config.yaml
model: "segmentation model"
image_size: 48
horizontal_flip: true
rotation_deg: 10
num_classes: 8
arch: "unet"
widths: [48, 48, 96, 192]
dropout: 0.1
attention: false
label_smoothing: 0.1
optimizer: "muon"
nesterov: true
orthogonalizer: "polar_express"
grad_clip: 5.0
epochs: 9.3
Rows from block 5, named by matrix and row number. Rows with one number belong to one channel. Each number is 128 + 32 x the weight over the matrix's rms, rounded and kept within 0 to 255. All counts start at 0. Numbers have three digits each.
# convs0: first 3x3 conv (model.enc.2.1.convs.0.weight, 96x96x3x3, standardized in use), inputs 18-26, a 3x3 kernel for each
# convs1: second 3x3 conv (model.enc.2.1.convs.1.weight, 96x96x3x3, standardized in use, transposed), outputs 18-26, a 3x3 kernel for each
convs0.13:150115152150112183099179062081142079087087105080102138124122100111202119106128114107133127146135144151131110151128143143130133117100116132126096133136059092126113101081131124195124136131115144150140166128154122166098155151139120145143116188096
convs0.14:163131135073196113115159148095141153100125213102158168169140108173169098119159110156132124129128096128125117147136092144171093113133126148047127193077114155048128131134076150117125139080111134089128142111100122081094155217109110255124130255101
convs0.15:157158155135112156117111149115141104151123109094092097124097154102138142107153143145108143131154121142170148152088121115104109088155140116085112075115138123092106153140150094193132141136139109155142205127159134184210222166125103151101083053155
convs0.16:200161153130162182088120121114103196150155161160150200083149162121154125138143165118132154129118157127107113101121099095120081106130100068175160030054120155146116061146097046101122090168143138142078112138111120126144127157133177207090136248128
convs0.17:081134098120132138123105112161115077143207108107178046113113116068101146086162119088124130066149181082103153132137122099127098070120145122202034042161139101184119136106095108193100114154099138131104135140125082157144191151117158126136126108154
convs0.18:132157133139120113097143106156155213166157240152118204095144090129153126130145112147125106148149138138142160131151110179179115163204141133076139068151114120151164153105167125141134141100118128090136133129109167122171107201118139255125120205142
convs0.19:053091102124106073113129094136172098156185149139188153142116092129120161142115116131103125080128138090141156117160152098192168115122141115145141107117116126126040053142115120177140134196120127152117204148147097125115103155088072113099062137128
convs0.20:153102078141108074210155131151105147115111135092123169096134067118172105188159163117131111108137140145153152148154160111137130092138160131128116182142098182146141074109089096183155159161140180132163105138139108171149072120080110171124163166168
convs0.21:110134103142198116138150187105108103115085166104105166151130102136113089142137146141130181112098090135071101118141166081134133121133145129144123133112157153093091136187095141067108131111097128138145139176149122134145163112154149155104134156132
convs0.22:127089164127169158106188146171157142143214145186182123137121153144107153142117173095121147120112118127121114076143152143142167164183140083105156097123128149127152168144186135057112120069074103114128106126145119108158108193145139139106093090104
convs0.23:109109130084091121139131172149172142132129193098091125144168147124126130091156094098119124114132148122136100119115125131146159158128153124171094142133073134138133166166086134167132122146121129180092140117121149150098084181171132207114142114060
convs0.24:147140068142174172140121182113143140118115105110138144127157141127098134127103125150172166125111149096120160133137156088109105101087115123120120122162156131138138137094124117153117132149123115135134108111124103133119108090093160094129088123099
convs0.25:115175166093089125113107108138104111144116089130089104097151155097122087109128119118077124163147133167128112172142125130095116122119084165105122153120115099116091124108156100124094113134123169083103130151137122146114130148159096139130145145100
convs0.26:137143162159133170136106171102137119117133113141173128081069088136118135139146092104117144120184125141167109099085124104113099111120109110086141095142101152166076136084092140104133144102089128133080138111103111115108131119114164162188107115231
convs0.27:111125112162124165147132140150211129131227126117239116147173180144176110125182102176144134128143205169111143161155080180110133177144091125092205079096242079128242155062124162098141128078164120094157052087189073082180164121138170104132198066134
convs0.28:039145139130119137109088125137213178135215117090218154119164109146193085166147179171113141142100142184183178170131111125113127110120156159128204101101255125121216150095156111085075157117115148090142111084097064093117094120154128136105182091108
convs0.29:106133145124104115064075156135162111129172116122173134116120112134143149139146182145122135108100122130123144135165141101130160106149151132161181116115128076156139157120111147165191108132108166166109122123126056103107074106095084117125117127136
convs0.30:132117157102186123118141124103107145075084113118107133073146123111102095149117124156110131144149166114138147154140096105093144143117115120107058081102144098124208119132089121062083162061139167167102107191155171116158119157101125079102183112129
convs0.31:078123100104130145163109163176134114138113078122092109147092134131132126119124092150148116109123107123124109117115124146119132107132111117108070064078149091133140147113115136115110133085075104145105089106112109138167067123124082095103090108129
convs0.32:112104104097128159112079099117143080084170071153133102180101161169122181151131183183157081156113108114149072153188177122171140105183097123191101137133092121143067084160090098114142102084143112194106141167143106172126118141130155126143109120077
convs0.33:137153121084156153112112063073103096112107111085115100118125136111064132107100107128114107130117112116108087109120100145130096133135114110102124124088091096146104110171143121076109098090132143112175166144099116174154068136119136103118104112162
convs0.34:097070100058079130111105091107174131111137133114107144137195165141127116123127149092183188083083073104078108141146149127099114119124131194147125092112080162102143104162212089112087110113133140128120165090187145138088167160141177169131185176112
convs0.35:093110105112088095139111153144118085104140081151095091100101115094159131058154129132108080155088114095115111180175160151179144098108105255131119203117100157135115184133220181182210152102224176153196153182117140139137149190156130175123143173072
convs0.36:120099112118118111142123111112126165087101152098149130047122128121115187071158127124134104128166139114142111122114149100123155091139188103123102161155073142153125124151196179134126170158105128086112124120145117111117135098169059080099074127124
convs0.37:112133146155124105127117143103103112103118094088090060147122126089121175114138125176143140150143109116161140099100091147106063138145146144125175126150153186104070137109111110140166138130047113150184180083118167210128161115129143130125094155123
convs0.38:151146123094106121139121068157105128114112117138142187091121110146186136119075097122125120150131105089093091115112098130151144111135107145157151125091093094111124105119117085113086108161118147150174134142154111120125148164147131138117135136144
convs0.39:147114181096088121161146178173093135210150149147124125149126133179119137207113136172182176114118124115089101120124140142157172152125148155087115147125079158154103151119137126130083130182077115107113127099067069064097084072080123105161180107141
convs0.40:088128121103127150129136213183184126133150159116104143082104115107150110117112121113110112110091098102129122146140110173153119153183116198092074146048100130062043143153083138135086140086084109120095138098088131069092196159124154170097148140159
convs0.41:140147104146103080092124107166072162175071120180120167164151125118191131129146161145168167122147163120142113170102170135137186094144070103201141138163154178191107052193124116165092090156131147188145115129214117132163103132116080126128069090121
convs0.42:179127159137091175101119108092104108120116101134129132129158084142122144115136109156159153210147181116121153127080135118103099083130170113041137130170116100119122114108106110119085141120107096137103099124169086089081095094098086123124028100070
convs0.43:172121096126118071151101071126214129091255144144248160119160140119179138092179139136132141144136120121158148083157114138137116112124171077136121077122154063098144128149162099132206102104169104196153092130176105123141090098136142117125172098139
convs0.44:155125153152119136135134160154068167078158081083082079081169143080148116160101093116150135142138147130163132113190122092111144164128082198139140054151165201137052126115146106159140163111085166155163138129160111100134095255133085116196135126125
convs0.45:150143155112157112083128176162135105119133113100105135119094122140096167126127112115140147102111139113114194143163148085091094134089158162137133161130179128156117148155203124126155116105096166115140164092143116094135140179132139152125137105084
convs0.46:127139151033118187078081192105196101122157079144133132140134137125101119126085126122142143109146101134132074112138111168153088107113133150131180138141140192122158151154139161151113135122115153083123130132117160106119088181157097107164079121099
convs0.47:128058107076086109151100128170120107168099091146097110104130126115120119108166120129128136159139144148149128106103095149142110127156168144165175163137124156190152060134150074164141108148135134077096122155124144183174131104100128148061099128098
convs0.48:123133064124099067104102129119120107122108145149137150099120062101132095133130114123091106150136095144122064133116131149126139162117161098093171042092162101136101066089183053119159098104118146166130137168165107100165106160119129152115085107129
convs0.49:165139132144135134047119130108063140093073129098095186095111104119155131167152094129106129137128123132139129137128157147094154159101106129100143123065156078156100129084109133086124067158107150118125109091179125169140165091122195178162135168067
convs0.50:175174168101084116122142131129110072132109145107133105161101112153122093092144114126151162097161111128124083126092107160207097117120168116183211087084095084165110082102152139170110090090212091087144077178110150151141128130102150173170135182147
convs0.51:112100138106130057098120071159087105127083121162127129140096144132136113108141119141131118134155132137126137091126141105126091114174167102089078108108109132125142113152133116100205126116175112160154115144156108112157081138119091131158079085156
convs0.52:159169095194108067163179115079122101126155104106164097151106102140168116129137117121172149141126120156119119146167154133169161146148147143081189174037177143089229131072110122062165167068157098113149133091161152128128066167108107152102104160100
convs0.53:118147131110110085144062092118108119143115136141126171152094085070063109110115117139134108132167128122136110081130123133156102131125129096112060162159112146111098075069061108127113152161163107089055104135126140126152077089144117151094183175141
convs0.54:161150124139134104106178141108161101121243096158239092153127102144134092125121098111148167125175170093142149087094141091143119103093095093098186132131254098072131102119104104139181087158180128098157116089127077114172160117119192097095172140121
convs0.55:124169125167142126176197163128119155141081105075117111084083091117109098074134107140134160154160148073070097138132149083092145084111132130117166107086135075057184137104161119145108091125159155218164117115114096108086158117152182144155083150111
convs0.56:105125070113108033091142119120119136092148091128117107070087126057134113158102119101138153112134129112156135093156122091083112129144166114138101075157197143107184133111120157189181091148156153138110120159138139158132141113142136113102119108131
convs0.57:112190091161133150045056051091068073110070109128123115099118164148170140135086118170154145128142128114140113157109141126102179161165138079121174096134126100114148110149093122114133133111109171139090157125147123057146141123109117138179152147199
convs0.58:154099113147140138106120100121157180133148187155172193164225164114164163144176113104106100134135106135141105153154145134162123135177129106116092125121090098115069105122169138126200093119200077107087112128102145115128113133109143175124124183092
convs0.59:066130094096115118114141087136105122115139111088172184120133160107132129127089183181146155143151145111112119164117130143152113159091155135096110119109126118145149167109157138118122126103109111111160154098100179167153168178129128104148146102151
convs0.60:082129083067120147081142126115104193105105138161138130152134147119089140130168102138155152123112113103162177131148101174128138171125145077144147041131158095157178050111142091173178068098149125117175094173143098115137102168171109109119140088148
convs0.61:086089193130132124111120119101056146124148126117180151139098168126181153097138133144139136087104117122176164124093144090111122128167177148122119188072135169078128089150118147104065117186068137176116151086108120159096081162164073103168059122167
convs0.62:106095158128137132090105147139172118038117135103090136120164128149117160130128185129128130118141133124114152183144102132095152162159139122129070054149086070113073108078076085086050172128075208126103170153090128130133087100183094049166136073092
convs0.63:159138084113179125130137090094137076106133083148152135119118145115166115108130106155132161138138144099116121131101085102149089121121105139145147130120123113127143157100109171139156181135137141085064124108089077166140125088151108120146124135131
convs0.64:125140090170130092126185161107124127104141085109125101119151154114124120107126092116143151092135101107089133140115165126124117146093100116169109085125158107113089092112101066134132080142135130167149116181177185101052114103125100071121175161139
convs0.65:107132210069088228086084140143153117142143081162159162085113103081136141079133155118126136109128131105105134106111145095128146125114136128145169125147103130127073102159085134129079137108063122109123076148104162086137144116114088118113117184168
convs0.66:135149142196135145153168144168062084127079185139139133112136067098115153086125171145138139126122161103141134126152150110069120087122117095185080107134158153132157147113085190070134166113132131126098091105123137058112108150193076144132156137128
convs0.67:152105107151093093126138140141124224133138222129138213096172148118183153099135128128141132139144128103128125123095123131119141107131153077154092117122143090113116163138107155172132167100146100141113143124103139132103119166087123171112089170147
convs0.68:132088114159146126119143104121174112086095080114165104151117103114108144112116135138166146112124143098114113150156161104129136176171174159147151118131105113107106147152141137098088139065087119137117135144110117146135145112137123046101089065156
convs0.69:172161160117129128060062076100107105081090122099110151108142129143128095122126128133122122150130155139145145106111105123146113144191167082113102113139160150132128102071073110111135144100112097099075145103099172210170114106129136124169102124131
convs0.70:116117077118070116175064087181132111131156190105131167068135127135123180068162130126177154143141170203167140105129151118112120190178197084093136089088119098119125081127197131139133163179158139112137132124110153124129094120099127192157079159105
convs0.71:066089097124121118134118166120125125176116128081139112163124127138135128094154149145133109141151101095139108146121108154160117124121097123147158139190117210102105184185142113170163119083095091110081107177137105135145168137128129120115096111123
convs0.72:092162109160140135105129070187120176133090170106109232098100158143096170084092192130161167118136155112098151106118141118121172084119160109195125122112129123071173133146118158134114133091112129091108148135113100105058135138106138138135120157090
convs0.73:146181164135145146135128127116114127099141093096109127111129118121136170129111120126142139084136153122143159120122126121130114130114143119102144137123151128156128177103127118126109085162105137135113117109115081146120125134099114139142121139154
convs0.74:074157114110074104113100101106087093154142159125190149126082134107137127137183129082085091115135166125172190136109139190128130142139147167143122177157128105092109105148205084169141153138139138152132140088100144137128063062059144117084146155057
convs0.75:204181218182199181087182153121086151119102112160126090147173155133141165107124169142147133123167123084138152178146109176127104108082100118079112081079062121069083165138129119067066144112066122144126114126112072104108130131104083130082078151138
convs0.76:115138186104137111105139112142121142094085111098135093113133140130148150160142131112140098133149124141138136150128145155134142135113138132179135145139228145196165079120125109079147136133163126155162085125156141131155124113128104094073131096129
convs0.77:113146166087144050135109102102096101085088111110137105085149102077135145108111113120119146124137138117102107166153141093105124108107090139081103114110123134087132086069076113107132105123116192142117112129192131106120111101114105133155121131151
convs0.78:116055120197183213148145164134122137132105139138104125116115083126134125141055135135140138116116114106139119135096122152133137086109105128116151056112121052090158151111155143103073136162124140141091157125114173130166090128133126087070101082147
convs0.79:112117070119163100134125135187089135178107203154136214146163205107141147115144147130134134125115125144118144109089184094055133128088134119095076099107159095068132123103152126127156103137134183137125131056125139113105126108137143158098135163075
convs0.80:144058087065094073113062088131130092105057128117095088044123114135122105154101080123147176169093119136103136128135144117121097108151149111156119143068099162123100083138165120154165102155094152141165179191164153194140090128177158201105126174106
convs0.81:132163125095083152112098106125105126147069115129110143139132123060108093107151119174195137156157123112115130128126127150122102138125121116196139208106090103100128135109097138142077111128111151122105111162071172179106112112128067135113116074063
convs0.82:114079087085068113149121103071119167131121181068108215118162202103154129166153143136172124173132143137129134108149103140150113120100127133113144169200168094066128068136157108121060122108067125159185112187151220176160099147102096193132141164106
convs0.83:133085119104169117128122121113156140134120114124130077092111058083101141139126145113141131118132159133170163112132125070090132117093182150178133139135100189126083097140116128139190165179166103146125109125115108150117156136136138117089141084090
convs0.84:132154125087082095154167175181135182136129133110104107129143111084162114100127115110160169123156154102103053106095090050100125093079112098158152153146169153144089112139165095115109139129133115106121062086086112119117092136142107160156097117151
convs0.85:119095136103097149082126153117163109155177097177229078089173112148111151171143111142140178130163158125175114119139149112114115133107160175134076144124126193087155118125147157117122114159129125127131163124124127141170082042082107047097099070129
convs0.86:139091116079155104169200157090094131094130120082060057121156124115125132080176138105115163099118173081124101145102146156150128190128061119130110128098105181095128139147121114099107123071153134129157148166162160133157200118145158115127174169119
convs0.87:167133146113171163148161173122115105090093119095131102131138133135131161147135127134119103155122131137100125123113106130146107116135125120162124145141106129123133094137127126114066124091094125112128142161138149119101151128144097198138091130144
convs0.88:105128098178161186164133097158119092150118112197124149128092142112089121181175150158151167185173148156150135147142100146172115148140120118110122086072089113097110211163172083124118136094143108140134090120094098081136106110141070124141120095137
convs0.89:173165176155160143127134135106115122103123085110139124131097149155131102126106088141153159128120105134161180104125130149094095152102117104092076082096133108112134096058046088096064105094159153124172162138139109094116099124109105125045128120059
convs0.90:113178131126076166176108169131167137168149116086105112142082076166106086121079102137108073108111109137115117157148137145120125190193169184182152187154114166188155131092099097100116101092119178138153155133100092133148162150087129141074049152085
convs0.91:137119127128122089165152112229115089255151137234152121145112151172096159153102179132134108117148146139095100144108115122117113144103131089188078089220164074169108103115163108147211138130156122170148083161148170161198086136152082127139107134182
convs1.13:150224166188170152137115197122106102127127101130100112152117126161156176092177136111101116146152198138111142151140146178153101157151106112103141132143138124148109082142121131158134113141140170168179129122130133084121148153151110182121159134137
convs1.14:111146154104231128115164142181147121225102114221116100109078107150136174062141088124103049114114115090173127139212186131128141096082102099183039061081091117043133133139116109114196128071204071046106075142152082074141077210165069246165128247189
convs1.15:156123154142122137145136163139123114167108080134107108129144127161123181099133129165135086147142142115110131160141116167176141095142131138184133121164115122084118144131086132142103125115135118087117130123122102101131149114130127138140150182144
convs1.16:102109113112126152110073089159096138209121135157117125087122151134109137108088089111127124102094072091121135119113112140111097141099035158122119110065086109078139115124170125162115142142164090171102125106111122110107140205157140227152132172181
convs1.17:128123134123120143134150153100116136122143140138176110136097103158186177161099128160122087099102093092083144146131136153089108194146134143153160169151158117164118115174170062110150111133150134128136131110181116166171196092129091077162085106139
convs1.18:144142130120104145185098102143102155164109128183097159114111129127149143115124141089089094165119125127140170139196133132165154108135119124066084113113139064104129087135162126154192080141200052129124098106127100130125094185171074215146135247091
convs1.19:130080151123117142116122129160136144146136142165156147146114101108100121116123139126110102130134172141151156111069106122105115136128114119124129126139149135145135112164140131158157133142148126149111182182160154140154147134145146125171139117112
convs1.20:107136168106121097131093086118114126175129115142111081129162199137131184117056073174177197128133107118169164110161170099067081077087093161125154115135179123116169098135132095163088103138119246179123199175087112112122148140139155158148163183171
convs1.21:150136165118141120131133052121078113129098129142139097138155081128171068126168157169068091152069105183143141119132159108101155171155134171138129152145132139154143105151175147183127115140155127125183169171120118178153150139123186121090152150150
convs1.22:113142139119086106108091124126156118088129119122145092171137135118103098119114110082107087156123114144116115129110121150138147155115119140162120112135106126095076132184128120151146113125122145160110140168115203145115144160160102136159093124157
convs1.23:109075109116122099058048073156116178217086112197086079113085131118188185141119110101110091120135127166199178192179164162216167071069032164192105128136152126116168145152143167190193150180203126153069094120099101082137086155143087171137093151108
convs1.24:118071135073071139083060169146194183110133120121122181195124095166143071158104055091105120074068134168177143105088069136137113106124173119169180088092112142123094164149104129110078103124121136099068197172149095145161076149106061098056053069107
convs1.25:147146149130144136138120105153150139110143140138152122116125151116145119155158130088113115097082118081094141144097086177129113125096112103089127115135151103143143166113075194130095168150157154131106108137102134105101148134148088110124115097128
convs1.26:121076091145174133142194080107175075070206089038176124098134117118200117185135115113124136106068193066102110176136125136142112147163141130098142199169142150150118077104076041109075046147111145082129151159172067137134207092088164115097094094124
convs1.27:109105095092071117094134088129233079155253107156241125111190134096148089150109122178132075170154136111118152086131114102146114101124121149106069200125079138115085097077108124108102166138116099065121073083158106142134131129171125116175108076151
convs1.28:088150127112113160109140113157178124176221149159216142114111139130127132154115137140156120168146117088128117118083112149109104118102093132140118156136104132115089106141138130129128137137141120116142122118172118131139169167193121143186125129166
convs1.29:107103128115128121094131147199181162165132117143155106184119109159120118150048106129151074106076094094099141157146112130142109130096071118087182061039127058075105105163069089168065113166105132115080149086110101109176130148156049136124083126113
convs1.30:113155196144241147165164085114082091078083085111108099127134126092154116094110129168120147167151151116168143117103142142128127156108118148146114136149108055103096137140122134144115141166133122134152165148134106117116170092165125097180129148132
convs1.31:179111126141118110136138154134139147118101179110100169094166087121120144192204181122083124098109108144179117115082113191150134135158194113132114083142113100125149230206145216159109161115059089124098182116145177149131126137089104048070145102128
convs1.32:126119163143093119130139123149155124141138144118140137114152148173177162159138114123096129057085107076119111129113099151142105109122130152130098128121092116100102137109126146136124123135107108128136143142106128157147130127148125132142136120143
convs1.33:170109199129194150090122117090118093081081120110064110106152129142179150158151106168166181150195153129139186141153092145111137128138148125179071158130166130118151159107116120126102103126128155122081105129159182101067169119103149126110137112129
convs1.34:152101122140158122097131094166143140117101119124085093103137084134147164118120147094122125102106119113081061120146132105080111124128140144149129141180116106149111076109120125162181124125171120184182064131133148131089103108166134086144133124129
convs1.35:095103099135125111106139107111116144119136151132142150110084105119151109157160148149114102150145126139152117136161167131174152088115123083103110077151140110198170096135106101168118085136128102154138107166141080149121106165129093143099119117091
convs1.36:158124108106148148092112158140101097133123114142120145081112116103071130085093125124154160082141140121130152201200180215158141167117081123166168147115185147074127130111089178144116151133106124150102096176071120146140173141098174142072119148083
convs1.37:192179113146153120112133164110090067132066107091075101144146127127106147099101096169223160125152163161133142111161138171167111157114108124134155159155133107142121146144106104138117103133117177195149101146145199144110127165148143139165104128148
convs1.38:118099111094108096126098120097115121163129186087082162058086111074084103125148153093140115177109125093123129147133154123087079076058055140126144149153118083091068109136145081109115148132146141092074081139119099133195173215157159159109172144134
convs1.39:112144109088104112114135155164108138082081129128126144113148139065110140077104127141101140165174170173163182103142170125132170139100122114175122103145116137115108125156132085100101103126104142123121084116101095115090119107108114135115132101111
convs1.40:138134113095091129094140113112130112154135136141140115187176169145137151139109150177135184146143131150161177129113145163172181208184161060152116103209183122130179093115133100120176097096184088120113096126165094141130091124093105093102087034108
convs1.41:150112154089092135112126176145071205126083208133135211109090098118097154118117137149197130152171132139159116125102107131091118146095115165167133138189183139156157117112145131136114167165114122111100110144111137138170112113138084121148132113111
convs1.42:152139105140153130143149126118124167119120140079116127144162145136165180183077119178139130144119115149136125138096098155082103161138101117145140137177127137156141147176107144105112148079148128150191085086097123160132133120144140099128143142130
convs1.43:153123128133135128114114130044255121092255147095255191139151127118158155108172142091171112139197134079168119159134123142177121121139100189151107178167054173167100160174114174160110171135102120049057190107134137141135153103172139105140140049096
convs1.44:125129116154135192206165177120069097111109106117136111117106134082082081114150133101158173109117169129106144118109082129120128125146108117113135132147124151160127104118127114120139159147096145129138170115139117132117150193147136186177183134099
convs1.45:127086113043081142115124167134154145131140140133143141109124061140153117223218164158141104134120089189156084161177136142166127179142130171120087199121111167135106114139128139165166098080148135141175096162212090155110142071149110073103147097084
convs1.46:180157130187126139146112128125128098118108096079133091112092143121079083136136158094129075081157153120147112106133117098118127114130167047087171063096097096095114118106179091107169095133105095133173098162191130128113123107096124112073114121065
convs1.47:138112142109151087172095067160094182172085193103115163038093129082094176096082175126154158106154079101121081114111055163092071136103114154157148139208227105167128086135114097147094159158064150164157153218113192123067148162163199188143157106122
convs1.48:121135128127151182084143180092121146128137156104119160111118145135119125140133082071099105130115089098140101122060064197128068138141105115088123175175144091143105174219088255185057208160102135087124140119103133114126134130166137098144141093103
convs1.49:099123140092137122135115107142139146112145108100146154114120124168113081138126112145156093092083068143147127095103098124111090154094098147161172102111190085084127106106136107103134092139160099106174088124125078154160157158175139121154103121153
convs1.50:125126143175122127124118117114156098132132114133119129158115125146150145139097114152118099174101097133104125127140133141120100150149106113112133125129126090108126093096106145107131139141156130079144125135127113120121163156131155158130151118127
convs1.51:147149128114097139144120114077113124129128170111117127108182187133136185083113077169119105169125134177177119106121112139111086123098071144101105126150081132178146147142090134135032139124050166081107214073083174146118140096098150100106181131085
convs1.52:094171139126146124119139082166189108158156149181141120172151143150183167165180165168223234180155162136141201107125090108136102115095118134135054169106049130098102180136118176091115156109113142074143093084099110126076129141168126193165102154127
convs1.53:114077088110099133156087109097110123144102130094103153101152134124165148105182092104142144160123121049075111133096064108084062105061062142138146131147176145145095116116111140113111121116127143154129121185081129068089125140179164161145153100108
convs1.54:136167167113106172128198116107211096111198119112224120154205154110152225152182136152136151084142152091091099116129143119130145154133115126204128133193128161163155122154211103135205091083151130093186105146137131174141152096110118039196108067153
convs1.55:114179131166138134145128100119098109145110083140133106139127104113101168129172142093140120070097083130143159115180157116116119103118176135111161096101121092125129089101092124133133121118088098081130117124097106122175145125101143205154187195116
convs1.56:142173135161126192129115136133112137126141144091131096124098137141178118182148123163150131126124117171176097062101123098122131178134118134166165162138144152088124171189129125146078089128077129115128178190101079112111192117109134109124128132175
convs1.57:154166133171083054115210138147148117138116101110096111127076118148118125235114090146134039116073114114093092128142122147149129147150129121062112153116102120097113116140147194141128169146115125136180091116118111140150121136123087111111138143131
convs1.58:154067077149115109115090125145127113152093095157108072101124134056131196039134138128082112149120130147183168162228157140175152130106125138154147122141192136117157120138154121157111089132098090109100093114096091117147161181143134241113141203107
convs1.59:112129121202122065098074132108152130116166117136175129129122172098082112118103084094083114148120166098147178112094121101177168175191174126129158108113156093127133115143146142127192120103188120137125086144145128106078095127118067125092091100047
convs1.60:166137140121107123093130116104103157121137181097113182102116097081151155128149214120133099128145143139107125107113155095105166120146159106133111137181158125142126164191113135127079150130074113104144095070107146149077145107137168127113166162133
convs1.61:119114132145127122141149119113127088110136102102171101133112097154151100136118116113140180129126122095094136142132125131089128108090097072115156140105110131095124145097164119129150099133155130144150126141129143124132161118138161129139130123120
convs1.62:130135115143104126146168123145149151152150122127115122119140124117134101129119066123118144108139129115130125126133096138185151134160123136110133160116167147146128101127124113135122112148145136133162150111119144121085156172102166163141126106115
convs1.63:102101160081090208081098164040172141133191131149201170132146149179155196111114130145126148162130170109103158153145124191128089176103073099113130140158087168112060098148118079128096104150132144176147131145133132129082100147124080112163070102141
convs1.64:103150171126122156145105147144121131167118122121126107128131164137152138099129150138130170165162134184129163119127124150119096116096102089109118130173105111149146127137112145154107126116108161118130174114098147156143175147131134156146176132146
convs1.65:108113134064139138066120128147167110168188098189169089126153112212127094185147072138086050140112164070127107212148155181090111157096081134147120118108115058067111133182154125209195104121146072079137122141209105159207128152121084128115066141133
convs1.66:163132144132205161188183155088101104143110129138117108090136103178186114164154135126102130104151123134117140109142136117156133144106134112102113134066131064142125126139120095093137107129166096120112087110159134143183152144141146158163144161090
convs1.67:107138093107124105123144082185117150201116156203108143070090081111110105089101139146104140162124144155091183144196132086175173094118196177070106132116119082131119119180162131150121103188106059114154110108114153150148169174141140149122110173092
convs1.68:109083076117146171086110109107157117101114102095086094108130142189177160171158135110138117076095093118136128188171127115130118091034068158166157141141123151148086119089070099121149121092070100166129031085158163192173164096076190115085177119093
convs1.69:078110084163155153158198184058102055043047064034126150124058145194209227170194148103180148146142108121125081192155139212209171039092096089101195168166154197139118105126187067095081135067099119185098183151145108119090095118052136098094117085119
convs1.70:109125126151103167128133114145129141150131132119101108097153161133155164107091060092125116108146127116150190173212191152184163109094082113137155072114181086110194118124149117158156131126158137168156147130136140105142148201130146220094164165092
convs1.71:149120109110131116114101085115120159108102095138113143080098084101063083089141157146115113113161136107179108128174153154176194119171181109135121110170156176171138097116152121199196155147099139148195182159146173173084108141141092105050118105041
convs1.72:126136093116109081123110142158097126170109144171149154145079172162111128179133154134164147107124125101173112145140144162119104161119098068081135102085137106073090143121148153114159123138182076114088105114138115172131086125170080089129122075129
convs1.73:183190177180133171105129150078131091098122092074082105125167127097115151062076084113119102140098169137106147158147141158146105116147095103140109116139113138103140118123106150132148163122164175131107140120158155131117143172092138126109129129153
convs1.74:106111095066107133096102126130156084117093137119074144103133243117118180148058115131122154120130127114133175126120133106081058088063056156166184102089148033140132157124111169108094180132110146139094085099118131153130146139157113121126100159070
convs1.75:152137108101067047083107109155101132144124134116119140120145080095132093085080076171163108248229162154169200144136123114136146135145151112107090172171072119135124101076066135126059142121124139095114182161221154108144078076131119094107164052086
convs1.76:124113133092112133140113092112110144081105136133099137109149115098128149073099100141116148099097093108079128113062076112075076144153121096185165123126139120090124137121114147108122150138114101124149165134158155122065170174134152140146150151145
convs1.77:138185132123140134114163146160129147155118140131122141128149102167149096135086102102102102106065097151134111107074123135122088168136083105134108101150123080153131155176114156123099160162127121115058201162139119127109126116115118077093134102097
convs1.78:150121092137122145091137151155114113136132127133129149107102146109116088095122097173143201189142071152151157119112068151120096104159091123166129102089134109144162106094092129135068126113111143129074155132118143145137110126107138147118134134095
convs1.79:106081100130129124144083114192091168197099161173075150105126100119135084147142104111125136070153158098098146142134128152139112165113102084090144077076149103120140118136110136129155120093134054107117049125119098162124104162120119163121101124098
convs1.80:126137131123201130166076109122115117134087141157069118142133102132125106114100130110119113147146111140119072127115094151131143109111114063140152120168208106153193108111134111135140096117124145229166118152189172111117091112174105122163138097141
convs1.81:056093149181200131213125115109086164108052086140058120133173137119132128111143090179144089119193075123147135164182147096135102161165143160155167149142232140143188043061127088095146141156118095116159151167175128163199145122148085134079156128066
convs1.82:125146157158123112154154129130125148158148140147118136100096153128116117100117168131131116116108141094083128120126114121147087162131114163135160158121142134139122122175116137151130116140137128121118150138117114095105142175159141186140160116116
convs1.83:192129126097088105108099146096106135133145161093133152171112097221084120161109121098094108112125119140089158120110092134148099090117073087144112100135121151132111163121112088105057100137103125115116113186084151108105116116091117106080094088054
convs1.84:162111162134118175140104123091131149072129117114148144122136028136139104152118155122138156118115117129096054201183102167191152135169128138106169130093140144130133114121104156144150187140140148133130085034089104104116133093119088102135168112086
convs1.85:158125107132148141126136120157155140145158139152214128135132094147161140168116115126150176090125201155131163141128137168127102165091109170126047183094044178112095107127112139139143110121127130056087068090127110137150137115178126120156108128132
convs1.86:150147084116129135066116114148157179132059123106131167105094099132093114179095055107143087137120049149077076091105139117080095139114116114163133102097104114147126147083147147119139189190201122133115180180105191186167140171206107127136083065120
convs1.87:162142204137231133152141126050038071080067050077030030119120169137145159108070067198145115156205176152149123173166136211156134180163079156149104099142188107139147128093106123134137155106127187141137238180105147081142134085126100171090104140112
convs1.88:094144104130131138105069087118117156115092119091107159146168159113160145085103110161122113136114131081158095132130136123096116134099090131168165116131123151170144118137142157118168088103078111160109138125114129130160147155151153071101137093104
convs1.89:080121088163165083098161149085091188124084162121130162109102137161157085173059041154209180176119126139198116126082077178107067149142089053088113079113110103133159127081162166128120142122117130062069146171107106170144121127167106122125056118146
convs1.90:120110141149140145116102081113116167136157196147134175117158113093121096111161115123110119119084084131139095114139095112124092099138118148111089153112049180147104106119105142124136131098104139076142165089149100073106109112082087118086128147101
convs1.91:109156163091098180094151158134144196148145215122165250173098174114153167122217153162237199142193184124145097175136155178136127140094121255169153252232135255238126141159122127129084126114058114098098181102151111110083158138138144122102132135102